From a checkpoint of a small encoder-decoder audio transcriber.
Training: soap at rate 0.0038, 6200 steps, batches of 128.
Rows from block 5 of the text decoder of a small encoder-decoder audio transcriber, named by matrix and row number. Rows with one number belong to one neuron. Each number is 128 + 32 x the weight over its row's rms, rounded and kept within 0 to 255. All counts start at 0.
After each neuron's rows are labels from the 100 texts, of 14976, where the neuron reaches its highest value: "fires on" is the input token at the peak. Only what is clearly more common there than usual is listed. The data: read English sentences (LibriTTS-R).
# fc1: MLP up (decoder.blocks.5.mlp.fc1.weight, 512x128), inputs 0-127
# fc2: MLP down (decoder.blocks.5.mlp.fc2.weight, 128x512, transposed), outputs 0-127

fc1.183 [ 76 171  94 155 160 140 122 125 155 131  96 154 120 112  44 147 143 129 130 161 162 153 139 139 109 167 129 163 108 148 164 123 185 161 133 107 114 160 111 144 133 136 109  83 157  72 144 121 143 162 147 131  80 141 180  56  84 129 140 112 136  64 193 136 132  96  97  63 148 145  84  70 146 128 174 113  77  94 134 178 166 138 171 128 109 103 126 145 133 128 108 111 120 196  87  74  77 116  96 138 127 110 179 120 138  56 133  93 124 167 167  77 106 158 114 139 103 124  99 145  79 138  89  80 132 117  68 126]
fc2.183 [ 84 149 162 143  98 123 131 159 107 159  93 138 149 111 206 109 201 152 119 155  75 136 151 172 210 128  89 116 171 195 123 121 181 179 106 152 132  66 115 155  77 143 114  92 137  92 132 134 136 142 100 148 146 131  81 126  96 184 113 138 126 138 130  88 133 100 157  83 158 129 106 102 131 154 188 156 140 146 180 106  91  79 133 143 152 149 102  75 151 180 126 125 120 103 137 148 137 120 121 135 121 155  74 136 139 122 138 126 175 119 120 161 129 113 187 208 173  88 173 118 171  72 183 149  85 138 135 134]
fires on: "of"; "shall"

fc1.392 [148 148 208 126 128 110 142 113  82 130 167 140  95  99 114 123  96 156  65 168 139 153 111 115  90 136 194  79  86  95 140 140 120 129 141 130 174 121  83 207 146 127 172 119 153 146  86 137 104 120 209 117  81 122 167 157 161 106 159 199  60 157 153 118  91 126 100  80 105 100 105 122  87 134 168  61 154 126 144 124  92 105 173 131 111 123 108 105 124 132 160 110  77 121 143 143 169 155 149 104 125 100 129 167 182 163 164 153 184 145  77 130 117  95 118 140  84 141  94 123 148 155 125 161  76 162 170 151]
fc2.392 [140 133 109 100 146 141 157 152 163 141 104 124 129  93 147 151 137  66 159 157 174 131 109 118 128 138  67 178 156 120 159 125 182 150 160 160 125 175 106 123  67 105 110  73  93 129 180 129 111 178 140 142 150 151 109 145 151 175 142 118 184 142  94 105 136 207 144 202 106 124 134 106 155 165 109 180 133 171 212 118 138  72  88 100 157 167 189 130 136 118 146  81  93 147 104 183  91 142 164 105 184  99 110 158 118 136 139 124  79 114 161  90 116 100 138 149 141 126 122  87 131 126 146  66  91 158  67 121]
fires on: "<end>"

fc1.112 [171  99 163 133 154 134  98  62 125 143 105  84  95 129 113 123 105 166 181 144 192 165 131  86 121 141 153 141 138 102 211 146 128 196 122 188 141 127 141 142  93 159  83  79 134 137 147 127 154 117 103  69  92 136 153  80 122  50 140 112  42 115 182 139  65  91 144 203 129 159 176 129  64 133 141 160 165  86 144 123 151  99 131 124  82 156 122 124  96 137 136 127 127 167 104 145 159 135 140 106 147 188 104 110 177  85 148 112 141 147 124 129 118 141 109 110 164 135 122 176 130 139 159  86 162 147  88 138]
fc2.112 [105 115 152 109 180  76 136 159 141 101 130  79  56 141  95 114 110 111  66  81  88  97 156 104 132 135 140 150  72 105 168 119 139  62 136 156 148 115 157 186 120 168 123 102 104 134  86 108 132  93 103  93 119  98 104 118 149 159 157  72 141 107 131  62  88  92 128 163 143 157 139 130 168 159 108 116 125  50 151 141 141  84 138 107 101 156 156 150 142 193 126 131 124 175 131 161 113 112 169 139 111 141 105 122 172 125  75 145  77 140 132 144 136 149  95  89 113 221 144  97  72 112 113 193  84  77 111 148]
fires on: "<end>"; "went"

fc1.284 [ 66 171 110 156  89 205 116 118  79 130 133 131  68  69 122 175 136 143 192 116 138 147 125 141 122 116 181 128 123  92 179 137 160  82 123  78 114 152 119 121 165  72 108 151 129 120 162 108  96 140  81  89 137 150 105  97 107  54 142 112 149 157 137 186 118 153 131 198  97  96 128 161  88 169 131 125 104  50 148 177 170 151 104 133 135 137 161 121 170  74 139 110  97 136 109 158 175 123  86 118 147  81 192 124 157  77 193  99 104 165 121 140 109 114 160 126 143  90  96 130 157 112 127 148 153 134 120 154]
fc2.284 [161  96 141 111 159 131 189 118 149 100 114 128 182 207  68 102 122 143 149  95 175 120 135 124 131 150 168 140 152 117 158  72 111 150 164 132 122 172 164 100 109 108 140  99  29 134 110 113 144 137 198  31 109 136 112 135  93 127 145  95 143 130 115 139 176 125 164  87 124 133 168 100 152 118 121 188  99  97  94 142 114 140 146  99  95  85 129 124 132 102 161 130 111 163 159  79 106 151 143 123 157 184  68 195 147 174 141 146 138  79 114 159 114 145 178 113 120 134 140 113 110 136 145 137  60 186 172 111]
fires on: "<end>"; "since"

fc1.213 [104  81  91 131 149  99 121  77  52 142 122 158 108 155  93 132 122 199 107 164 148 133 119  99 101 103 139 154 134 110 140 125 130 170 132 126 141 101  91  96  67 142 123  75 102  73  84 176 217 110  97 127 124 154 125  77 141  74  63 150 116 117 120 117  77 105 144 157 109 138 151 165  41 132 153 126 213 111 167 122 143  87 129 142  98 105 122  97 149  80 158 120 105 140 126 116 147  94 106 100 157 113 159 157 155  82 177  98 119 180  84  99 127  96  86  86 114 129 116  85 112 112 138  72 104 119 105 112]
fc2.213 [112 121 117 157 130 113 167 163 105  68 113  95  58 165 154 126  74  98 139 114  96 110 161 156 100 138 157 179 114 151 146  98 185  92 185 123 142 143 182 147 166 114 142 109  90 160  97 155 159 137 121  67 186 122  76 133 119 158  92 106 149 101 173  81 106 122 163 153 129 118 156 116 191 149 112  56  98  95  94 121 146  89 134 127 146 167 180 135 103 119  85 200 142 161 116 165 134 133 130 116 101 119 181 150 165 112  93 140 128 139 200 154 173 131 133 122 130 199 161 115 126 150 152 177  79 170 139 100]
fires on: "of"; "was"; "will"; "on"

fc1.233 [ 90 125 151  74  99  67 119  97  78 150 167 149 163 116 119 171 123  59 111 122 165 179 139 116 106 134 129 107 167 117 148 227 133 146 133 117 122 182 156 141 116 138 132  71 121 132  85 141 109 165 149 100 137 126 119  90 116 168 138 116  41 175 160 118 122 106 138  92 158  74 119 214 183  75 106 183 125 166 141 118 116 143 137 121 108 136 142 128 124 154 110  96  52 132 133 122 112  67  85 156 171 113  79 135 140 111 115 167 141 129 160 125  93 132  82 118 137  76 138 133 144 123  97 118 171 114 102 196]
fc2.233 [120 145 174 124 113  93 141 124 102 182 180 100 109 158 160 136 174 115 138 141 122 172 107 114 160 148 120 108 112 103  45 123 123 126 105 161 111 102 100  77 138 129 124 141 146 141 125 113 151 123  99 151 165 134 155 126 149 150 220 175 185 125  79 170  98 100 178 145 154 149 117 148 147 135  91 125 182 139 153 133 193 101 111 151  98 125 162  91 135 117 112  66 117  74  64  88 165 156 117 171 138 141 181 123 138 152 121 124 127 135 136  59 144 117 110 183 187 121  73  91 138 138 134 164  68 208 106  83]
fires on: "he"; "and"

fc1.180 [213 123 125 109 117 165 114 150  67 158 158 119 128 142 141  92 140 102 208 140  64 102  89 177  88 145 129  80 161 108 153  66 107 160 158 177 145 146 141 115 159 191 130 108 207 171  80  90 185  50 132 140 125 120 154 124  96  98 157 120 149 102 136 144 144  97  79 118 138  95 107  95  74 147  65 147  87 154 173  83 119 103 122 156 136 118  77  94 139 133 114 166 141 128 109 119 125 178  98 161 124  99 133 104 136 126 110 121 150 117  94 150 145 109 146  72  69 133 126  94 123  70 124 134 149 137 131 147]
fc2.180 [151 124 141  96 104 128 171 182 169 134 133  89 164 103 129 128 104 113 135 106 168 172 197  82 131 108 172  92  92 118 146 127 108 179  84 108  77 138 101 113 140  94 159 123 134  53 126 163 112  94 128  35 123 225 133 103 145 136 100  69 138 119 245 148 103 104 108 114 109 108 173 134 135  98 106 122 114 119 191 102 123 160 150 157 169 151 158 154 159 161 121 104 118 142  95  98 101 128  96 123 118 155 104 144 161 181 156 134 131 181 123 131  91 102 107 132 120 159 135 129 113 195 110 138 127 149  82 109]
fires on: "her"; "'"; "<end>"

fc1.144 [141 174 166 143  97 127  92 111 116 143 146 120 109 154 151 135  78  96  37 192 141 105 114  99 149 119 160 166 134 172  85  76  84  73 118  85 120 110 141  93 158  98  98 137 143 133  86 132 179 107  48 119  90 150 190  75 104 131 156 114 159 117 103 151 100 101 118 157 151 171 112 101  88 153 130 101 168  81  72  97 157 109 126 102 138 123 108 131 115 109 155 208 127  67 131 181 142 122 176 122  94 180 144 125 114  69  83 105 119 170 117 105 107 115 131 140  96 131  96 133 112 137 114 110 183 126 168 178]
fc2.144 [207 174 188 173 133 164 191 143 124 162 111  99 127 146 120 124  79  94  93  86 121 132  90 133 128 158 120 160  97 124  93  91 158 164 146 141 130  79 130 159 153 103 114  98  84 151  59 114 151  74 169 146 161 207  90 139 163 102 162 142 117 106 154 143 159 103 115  93 160 137 124  69 171 115 120 113  92 181 145 162 189  86 151 126 127  82 105 108 151 106 141  85  97 113 142  78 149  64  83 129  79 129 102 157  95 137 133 172 165 102 188 113 170 148 158 126 133 159 140  91 162 102 142 122 160 113 124 148]
fires on: "of"; "himself"

fc1.319 [120 124 160 127 142 158  88 127 160 140 118 163 146 136  87  94 157 201 128 146 120  90 204 136 102 156 151  97 115  84  91 159 124  67  96 136 172 102 126  63 135 134 132 122 135 175 168 125 106 112  96 108 129 155 114  83 135  67 178 110 140 125 124 186 110 102 187 174 137  37 159 117 109 105  63 194 112 156 124 126 175 148  99 148  94 129 189 140  91 105  91 122 113 100 120 144 164 170  99 148 183 125 152 119 139 175 153 122  87 111 162 130 107 101 113 114 130 110  57 145 138  79  85 141 153  81 106 120]
fc2.319 [109 125  49  95 179  89 104 116 148 138  96 118  61 108  96 146  97 167 143 140 164 147 136 116 161 114 148 142 137 147 112  72 106 168 100  91 165 138 109 174 144 159 109 125 153  52 125 125 103 122 127 101 124 133 146  62 144 155  95 127 128 108  75  85 102 124 157 147 131  98 121  83  66 104  99 104  53 110 144 124 145 133 134 113 159 152 174 143  92 161 161 125  88 122 112 161  87 115 134  91  73  92  74 142 113 149 141  86 104 147 109 132  11 133 134 160 168 121 171  82  82 116 101 139 161  75 126 157]
fires on: "he"

fc1.318 [ 80  94 129 132 100 106  75 134 124 145 189 145 117 125 161 101 140 111 105 157 145 121  90 134 144 117 126 124 101 111 164 122 182 120 136  81 121 130 132  67 110 147 146  51  97  75 131 130 114 113 180 112 164 135 150 172 151  92  87  93 193 160 145 162  84 120 202  83  95 114 128 116  92 108 149 135 131 157 105  97 182  70 158  92 101 146 145  45 104 114 181 134 126 121 149 120 172  65 112 121 145 144  62 136 119 113 172 175 182 123 143 169  97 140  97 127 140 182 128 132  76  86 105  67 160 145 154 113]
fc2.318 [104 137 130 169 174 190 207 140  96 118 164  85 137  71 131 154 120  86 152 143 140  95 135 141 135 174 122 152 142 125 106  95 146  74 182 102  98 150 100 121 132 104 165 162 134 100 181  82  75 105 126  68 139 140  95 114 209 123 161  74  70 100 114 181 103 169  76 135 147  70 177 146 124 111 144  98 167 150 135  81  93 114  85 150  86 143 156 144 126  88 151  63 131 153 127 130 126 185  80 155 156 127 112 121 116 114 151 154 158 116 122 137 149 112 113 148 119 146  57  91 133  99 110 103  77 158 111 100]
fires on: "a"

fc1.141 [163 107 153 144 140 148 147 136 127 155 182 131 128 123 140 158 144 186 143 166 124 144 126 138  70 146 143 120 162  93  71  59 174 161  89 191 139 163 139 102 151 132  90  99 157 150  88 141 103 147 109  73 140 101  40  93 129 110 108 102  78 137 138 169 115 142  98 152 132  80 135 141 151  90 133 121 151  74  90 116 154 114 119 138 149 121 146 143  98 180  94 158 115 172 108 179 133 153 123  77  76 226 162 122 110 157  94 158 118 163 135 165 128  98 118 103 123 140 138 150 188  71 117 116 187 130  78 187]
fc2.141 [149 118  94 129 129 108 164 144 125 100 166 103 136 114 122 121 117 136 127 181 126  89 129 175 125 159 145 118 126  92 114 148 193 152 183 158 122  69 132 124 164 125 130 168 125 127 129 137  42 165 133 119 102 122 114 140  93 145 174  97  69 144 166 148 181 106 167 106 136 143 164 131 201  57 139 154 156  84 147 132 138  46 161 101 126 163 146  83 159 140 102 169 120 136 128 186 175  91 191 167  94 139 162  78 136 161 101 180 149 122 126 143 130 145  97 113  95 132 185 147 181 161 121 132 135 104 148 218]
fires on: "<end>"

fc1.448 [151 134 124 126 147 200 202 102  73  96 125 111  51 128 117 146 149  63 125 133 124 140 132  96 130 126 101 112 164 128 122 129 100 169 139 116 146 117  83 150 150  88 160  91 127 130 120 184 132 158 116 124 133 102 200 122  55 155 128 105 157 108 125 156 122 166  87 135 147 140 157 135 187 151  90 104 102 189 122 129 116 101 151 119 138 153  64  67 130 158 127 124 131 183 179  93 183  81 144 186 155 194 116 134 125 139  99  94 120 164 161 129  72 132 180 105 160 168 113 137 163 126 203 100 145 121 168 124]
fc2.448 [ 96 101 153 125 143  90 118 186 142  86 118 190 167 164 134 137 165 140 164 112 180 133  93 189 151 164 142 146 189 116 141 125 125 115 105 110 155 117 137 186  74 123 133 163 164  98 146  78 137 108 118  99 132 165 116 120 177 172 146 172 158 164 126  93 170 112 136  77 103 127 137 144 118 152 151 120 147  98 137 100 119 122  24  88 106 144 149 162 166  94 125 166  98 150 136 194 112 163  89 123 150  98 171 116 188 106  58 154 143 141 113 107 163 126 156 188 137 122 165 125  97 122  58 136 117 144 196 160]
fires on: "her"; "his"; "this"

fc1.5 [136  65 176 142 153  90 101 114 105 123 135  73 138 116  79 127 126 102 144 175 164 113 191 127 141 148 164  95 137 120 158 102  89 118 170 165 167 110 104 125 170 179 137 106 111 142 154 124 174 108  88  95  66 108 113 139 194  97 129  86 136  98 147 179  96  48 102  91 131 137 107 107  84 168 121  45  91 178 102  99 143  93 139 106  80 124 115 136 122 170 170 189 103 114 135  96 156 138 128 115 118 103 189 154 105  90 190 118 160 121 109 122 144  71 147 109 129 142  99 159 113  98  81  86 171  98 146 126]
fc2.5 [ 88 182 125 106  94 133 157 165 160 152 167  83  87 166 142 153 102 154 114 133 120 157 171 119 103 100 144 121 147  90 140 118 102 128 123 105 140 134 152 143 161  90 120  67 140 137  85 108 111 200 142 164 130  83 110  76  99 140 156 161 124 105 138  98  54 185 142 161 115  93 171 157 153 122 208 145 163 119 143 144 132 171 208 163 161  95  82 108  94  76  93 102 106  70 162 133 173 141  90 187 176  91  83 117  98 133 125 150 112  91 172 141 139 114 134 181 150  79 125 143 117  89 136 140 102 116 163  90]
fires on: "a"; "two"; "poor"

fc1.342 [154 142 106  91  73 169 160 138 149 144 188  69  84 165 108  97 129  51 121 149 108 109 196 103 104 108 124  40 202 110 123  90 119 139 161 117 138 172 137 111 143  95 144 103 149  86 148 125 144 166 137  82  83  97 122 105 162 141  94 144  98 164 100 118  67 130 133 116 133  63 168 177  94 148 125 168 128 172 154 139  81  64 134 144 123 121 138  93 122 101 111 134 109 198 125 119 125 125 123 109 189 103 100  96 138 156 145 106 110 122  87 165 121 100  71 151 163 135 149  79 147 129 145 142 166 125  87  77]
fc2.342 [121 122  83 158 160 145 122 119 118 165  82 206 102 133  75 143 133 135 102 122 138 156 107 101 136 187 143  98  62 153 132 151 155  74 112 124 123 103 153 185 101 104  77 206 163 181 101 120 162 115  69 154 117 128 142 157 191 135 156 106 132 113  73  76 126 114 112 161 155 170 112 166 156 125 145 143  91  48 133 145 133 154 165 154 145 126  77  93 150  99  47  80 100  98 133 124 120 136 167  87 101 168  52 108 123 116 142 161 118  87 132 131 147  73 121 121 141 133 122 127  73 130 114 113 136 175 140  98]
fires on: "<end>"

fc1.142 [133 141 146  86  99 150 114 136 103 174  90 111 123 169 119 141 133 142  93 102 110 110 115 130 128 123 166 142 118 142 163 125 178  99  99 142 117 157  80 128 185  88  86  76  99 128 130 178  94 136  94  97  82 116  90 146 116 134 118 151 123  90 133 126 102  76 146  94  70 137  92 128 165  70 147 188 142  91 151  67 155 148  38  89 218 101 147 115 151 153 133 158  80 141 171 110 124  75 134 179 150 120 140 169 102 154 109 195 117 137 130 133 114 143 139 149 191 148 131 114 108  58  79 106  55 138 135 131]
fc2.142 [ 98 121  93 171 106  54 161  81  53 123 163  86 141 122 147 151 120 157 121 119 145 165  68 160 166  96 118  84 115 151 131  93 146 210 118  96 106 169 120 110 103 173 200 127 145 140 127 142 177 152 156 177  96 165 136 164 183 167 169 105 131 138 100 163  65 159  91 134 102 193 161 141 132 189 126  86 156 108 141 144 155 139 117 152 116 136 131 173 152 143 105 108 158  89 134 157 160 123 151 185 116 142 154 155  92 109  88 113 151 145  91  83 149  74 137 160 138 125 131 148 100 123 148 115 111  71 109  68]
fires on: "he"; "life"

fc1.493 [117  82 170 173  92 163 129 106 134  86  62 182 128 182 122 133 164 154  45 127 146 161 177 195 162 156 123 107 169 177  44 157 161 122 183 172 121 181  84 107 156 101 150  73 142 161 144  97 113 169 127 175 191 126  89 168 123  80 120  88 117 106 167 127  96  73 115 151 118 111 132 154 134  72 108 134  93 119 114 118 111 146 134 150 159 136 106 124 117 129 140 110 125 138 147 134 125 182 170 110 110 140 113 167 173  67 140 141 131 113 106  88 134 144 145 164 179 131 139 105  91 113 112  59 123 121 129 146]
fc2.493 [118 159 153 109 167  61 125 168 131 123 145 136 194 118 136 123 130  89 127 151 108  61 142  68 126 168 151 152  84 148 202 150 108  78  71  80 185  97 151 154 126 177 143 175 111 140 129 113 157  87 109 117  95 148 112 141 195 167 147 119 144  93 164  90 109 106 163 158 144 165 110 139 160 167 177 149 151 121 111 159 104  83 146 169 133 117 112 117 176 122  73 146 138 158 112 128 153  80  93 163 137 158 199 138  81 179 154 101 122 172 174 136  80 121  92 151 180 155 113 145 141 157 131 170 151  84 152 123]
fires on: "he"; "the"; "in"; "to"

fc1.166 [180 187 120 113 110 149 155 102  84 143 127 145 140 142 130 104 136 148 148 104 161 109  58 146  92 141 146 126 159 103 114 124 170 200 184 136 181 133  97 108 149 143 148  90 151 173 129  96 179 180 142 155 144 119 109 102 106  85 157 112 126 154  78 162 110 117 120 106 103 141 160  85 160 105 126 143 136 163 136 189 152 135 136  99 147 144 167 164 153 189 185  95  78 134 160 186 128 105 129 170 189  97 139  81 198 145 144 144 169  91 183 120 113 174 132 103  95  90  83 173 196 140 108 179  99 122 133 118]
fc2.166 [117 159 148 156 149 169 168 112 140 119 157 100 112 145 198 201 117 130  81 136 202  92  94 170 178 144 201 101 159  79 127 180 141 124  41 123 140  92 112 122 132 169  99 146 104 162  84  70 167 111 160 157 134  80 137 122 130 133  86 142  97 142  77 130 129 123 105 140 106 126 103 159 174 117 122 136 124 126  97 127 152 175  69 102  90 162 161 123 124 127 123  96  89 158 107  85 125 119 167 178 125 181 114 160 111 150 111  70 130  96  79 155 142  41 140 170 142 149  76 131  98 135 146 127 137 145 125 132]
fires on: "he"; "made"; "'"

fc1.367 [111 114  81 164 102 127  65 156 173 111 134  95  84 165  99 135 113 153 159 109  97 145 105  99 145 124 107 108 112  89 168 142 117  86 148 111 137 165 161 116 124 186 165 100 137 111 154 157 133 114 136 138 138  92  57 145 123 139 134  85 112 134 117 199  44 114  46  66  94 137 116 116 116 104 118 140 180 114 130 156 115  91 179 150 203 120 139 183 110 124 133 115 137 164 145 129  48 137  86 132 187 136 111  68 125 138 122 171 146 124  56 158  99 171 147 138 122 103 103  62 147  91 119 156 100 105  99 128]
fc2.367 [205 140 144 114 208 121 189 117 135 106 107  95 143  80 108 162 104 160 135 107 105 120 191 124  85 192  77  93  85 153 191 112 123  88 153 161 134  90  83 127 136 104 184 147 149 175 210 135 147 109 153 128 121 149 137  84 144 122  95 140 155 141 108 173 174  98 136 154 128 180 164  81 142 171 175  77 123 187  85  82  77 152 106 144 165 150 114 142  97  99  58 134 131 144 110 133 126  90 108 103 100 147 120 180 121 127 124 100  98 156  82 115 162 134 165 131 106 132 148 137 102 123 130 145 103 153 134 159]
fires on: "a"; "<end>"

fc1.194 [121 110 134 148 187 136 136 165 118 140 161 198 134  86 170 113 139 122 148 126  85 107  69  53 153 111  87 104 139  81  70 118 177 110 108 143 173  97 153  79  76  94 194  32  96 120 139 146 128 102 125  81 103 147 140 124 170 127 115 153 105 139 154  85 115  88 124 116 164 133 112 164 150 134 114 136 147 150 105 124 149 139 118 109 113 110 109 118 127  91 135 141 127 128 183 128 144 129 156 159 161  86 175  56 148 151 100 119 133 208 147 178 135 121 144 169 162  52 165 160  79 115 124 159 133 189 109 134]
fc2.194 [186 130  92 148 145  90  70 151 196 121  84  99 125 129 124 161 133  74 124 135 141 114 114 170 119  95 118 193 131  93 170 147 105 158 121 103 130 158 116 145 156 110 206 121 126 124  82 162 178 138 110 165 116 168 131 141 124 151 200 126 102 147 102 127 134 145 117 131 104  98 165 157  83 135 128  85 112 135 149  65 114 126  96 144 161 124  93 142  74 104 151 148 132 123  28 202 135 102 144 231 138 152 117 164 116 122 180  86 118 137 132 127 179 101 157 101 177 118 122 140 123 106 115 143 129 147 201 153]
fires on: "a"

fc1.27 [128 159 100 153  97 140  99 129  97 128 129 140 133  91 151  76 177 115 154 122  96 112 131  92  55 182 148  52 117 157 119 135 133 180 132  61 169 157 117 164 119  94 159 112 134 200 153 127 139 124 104 114 141 134 126 105  89 126  89  87 134  83 117 150 116 122 104 136 103 100 158 131 136 159 121 150 165  70 168  74  85 121  94 172 156 137 124 124  68 122 118 169  96 143 121 150 152  88 146 106 136 117 100 193  68 114 146 150 138 106 129 187 142 107 138 150  97 163  55 115 178  71 120 149 205  61  98 152]
fc2.27 [157 133  76 127 175 153 110 132 123 116 112 119 152  88  95 148 125 119 148 142 108 156  82 158 185 141 108 121 118 147 125 105 132 190 126 201 151 140 110 189 156 144  93  97 134 114  86 118 123 132 102 132 105 110 153 174 143 160 108 160 143 161 143  49 123 131  87 120 211  88 104 107  90  70 107  74 138 150 124 122 106 121 165 107 147 122 137 124 175 112 136 146  98 116 212 159 134 133 146 144 112 106 128  64  90 115 163 138 167 182 179 105 127 138 169  85 140  65  89 135 124 125 102 129  28 122 180  74]
fires on: "he"; "she"; "i"; "this"

fc1.345 [112 141 107 131 120  90 197 148 115 116 136 124 102 113 101 133  87 113 156 152 122 150  81  85  87 167 146 182 168 114 151 125 141  40 120 139 117  94  61 119 170 129 202 113 163 121 152 128 124  92 151  97 114 143 128 155  88 138 158 135 184 117 104  95 169  79 128 133 101 161 117 122  96  73  75  66 129  44  81 195 140  86 126  90 148 183 103 110 146 131 151 200 115 109 149 147 151 173 121 152 117 162 163 115 151 104  94 158 133 129  94 171 101  76 140 147  86 179 135 118 110  88 145 108 105 148 121 126]
fc2.345 [175  94 158 175 152  76  94  59 127 136 108  65 122 125 155 105 104 132 126 161 100  62 139 132 158 143 145 123 131  96 105 103 170 167 122  89  70 123 170  93 120  76 127  97 129  76 108 119 154 186 211 116 181 130 184 158 179 169  84 104 100  95 138 102 109 161 124 174 134  82 132  95 138 178 129 123 146 131 143 135 164 136  98 144 134  97 143 174 137 149 164 124 131  90  67 118 104 132 148 119 105 129 150 145 116 150 111  46 137 149 102 136  91 113  92  61 165  76 131 152 155 168 171 170 131 139 161 137]
fires on: "her"; "of"

fc1.351 [ 84 138 153 121 137 167 151  92  99  88 119 156  85 134  90 130 129 146 142 106 161  82  53 134 113 172 188 102 142 204 124 115  94 166 105 162 149 120 163 178 135  85 175 126 137 114 136 135 103 116  52 188 180 116 146 111 126 172 108 140  86 136 206 108 167 144 103 147  84  69 125 102 107 131 161 173  90  80  76 103 122  96 129 198 171 122 120 136 126 111 139 102 135  98 118 145  82 117 145 135 175 174  97 185 170 111 114 181 125 136 161  89 134 112 114 123 166 145 103 114 103 149 116 139  96 104  92 174]
fc2.351 [ 77 113 126  99 154  96 145 141 153 137 119 140 113 108 165 146 161 150 172 187 114 107 182 116  94 102  82 129 245 112 101 109 120 138  95  74  92 118 101 135 169 131 105 101 128 174 138 152 133 171 125 162 155 117 188 187 151 127 150 106 169 147 146 176 106 130 153  83  86  79 108 116  65 118 115 146 126 147 153 145 119  94 175 147 108 170 111 151 137 119 100  97 109 157 100 167 166 172 125 185 124 121  88 202 133 119  82  91 107 137 115 162 154 161  70 119 123 130 121 147 157 107 151 169 103 153  40 141]
fires on: "of"; "my"; "into"; "over"

fc1.4 [157 105  88  96 159 150 132  86 117 137 105 160 152 113  55 210 100 199  99 145 116 129  85 151  76 159 143 118 218  93 163 106 126 129 154 143 112 123 104 173 107 130 114  90 167  68 150 136 156  64 121  92 136 103  98 121 147 106 161 196 192 139 122  83 173 148 126  75  72 113 130 166 129 151 145  83 134 101 104 126 165 124 149 149 153 161 181 159 130 168 164 139  55 121 157  94 110 195  96 153 102 138 118 120 137 126 165 152 127 149 162 123  99 147 145 142 185 117 142 115 106 113 112 132 155  85 105 124]
fc2.4 [181 121 138 132 112 162 169 120 105 102 126  79 101 140  82 114 158 111 126 138  90 133 102 140 198  72 101 112 133 107 138  70 131 123 127 124 117 138 207  95 147 108 113  55 177 144 144 128 138 144 115 115 106 179 102 140 161 152  99  46 111 114 106  44 189  72  59 102 140 104 127 138 101 125 113  97 118 137  94 148 101  90 163 115 153 146 125 143 118 112  81 116 152  99  87 155 135 140 154  82  83 140 119 121  87 117 133 129 144 176 100 147  92 138 102  52  56  74 142 163 120  90  84 126 137  82 132  92]
fires on: "he"; "most"

fc1.507 [162 177 159  89 121  91 130 134 117 105  87 174 117 138 173 164 136 127 125 144 126  93  44 164 140 177 138 152  80 136 158  96 127 122  51  79 169 151 138 127 163 138 123  69 140 122 125 129 125 173 110 193 106 125  82 129 131 129 140  68 121 117 125 118  68 212 118 150  66 100 142 170 127  76 111 119 111 133 101 128 139 123 175 119 150 109  91 131 116 118  82 150 169 158 161 118 137 146  96 131 130 153 103 120 101 154  81 126 157  80 114  91 115  87  59 151 150 142 168 210 112  89 152 146  77  96 174 114]
fc2.507 [107  88  90 139 131 142 135 128 139 121 141 172 138 130  95 135 134 129 118 157  78 148 153 105 101 131 141  95 168 101 135 172 190 113 159 116  73 110 148 146 108 147 100 191 153 115 161 143  88  90 168 162 126 120 127  70 163  88  91 166 120  92  58 104 155 110 111  98 110 220  97 126 112 184 107 114 142 125 130 150 106 132  71 172  85 153 168 142 147 113 169  77 131 104 118 152  98 166 145 110 119 107  53 129 200  91 166 145  31 131 120 122 132 158 155 171  88 119  95 146 121 119 166  99 169 157 113 176]
fires on: "a"

fc1.113 [152  80 134  97 143  70 164  65  90 177 127 146  85 132 153 146 114  81 146  77  82 150  92 151 174 122 141 137 134 149 143 126 190 123 135 233 118 142 133 106 151 104 106 112 149 137 118  86 150 153 164 122 147 185 128 149  89 154 128 102 173  64 139  92 132 127 124 170  78 123 107 102 129 156 111 181  82 133 140 139 176  43 114 120 131 144 162  89 134  88 172 168 163 143 160  70  64  89 130 163 149 175  96 121 107 176 126  90 123 181 160 142 156 111 142 142 109 125 102  93 139  98 164 100 107 126 148 120]
fc2.113 [110 133 129  71 147  76 108 114 129 163  85  90  74 113  87 101  99 108 172 113 209 125 118  98 123  94 132 144  95 134 157 147 145 100 128 111 110 138  73 147 177 148 104 102  98 107 120  98 125 202  80 109 124 126 177 118 150 160 140 152 151 140 153 110 111 135  74  88 109  85 134 106 119 122 139 146  78  73 118  99 140 170 147 157 171 128 169 132 188 152 185 141 110 117  90 137 185 167 155 107 103 115  82 156 159  83 100 160 147  66 131 101  70 178 117 108  83 113 115 158  89 134  50 117  64 116 161 114]
fires on: "her"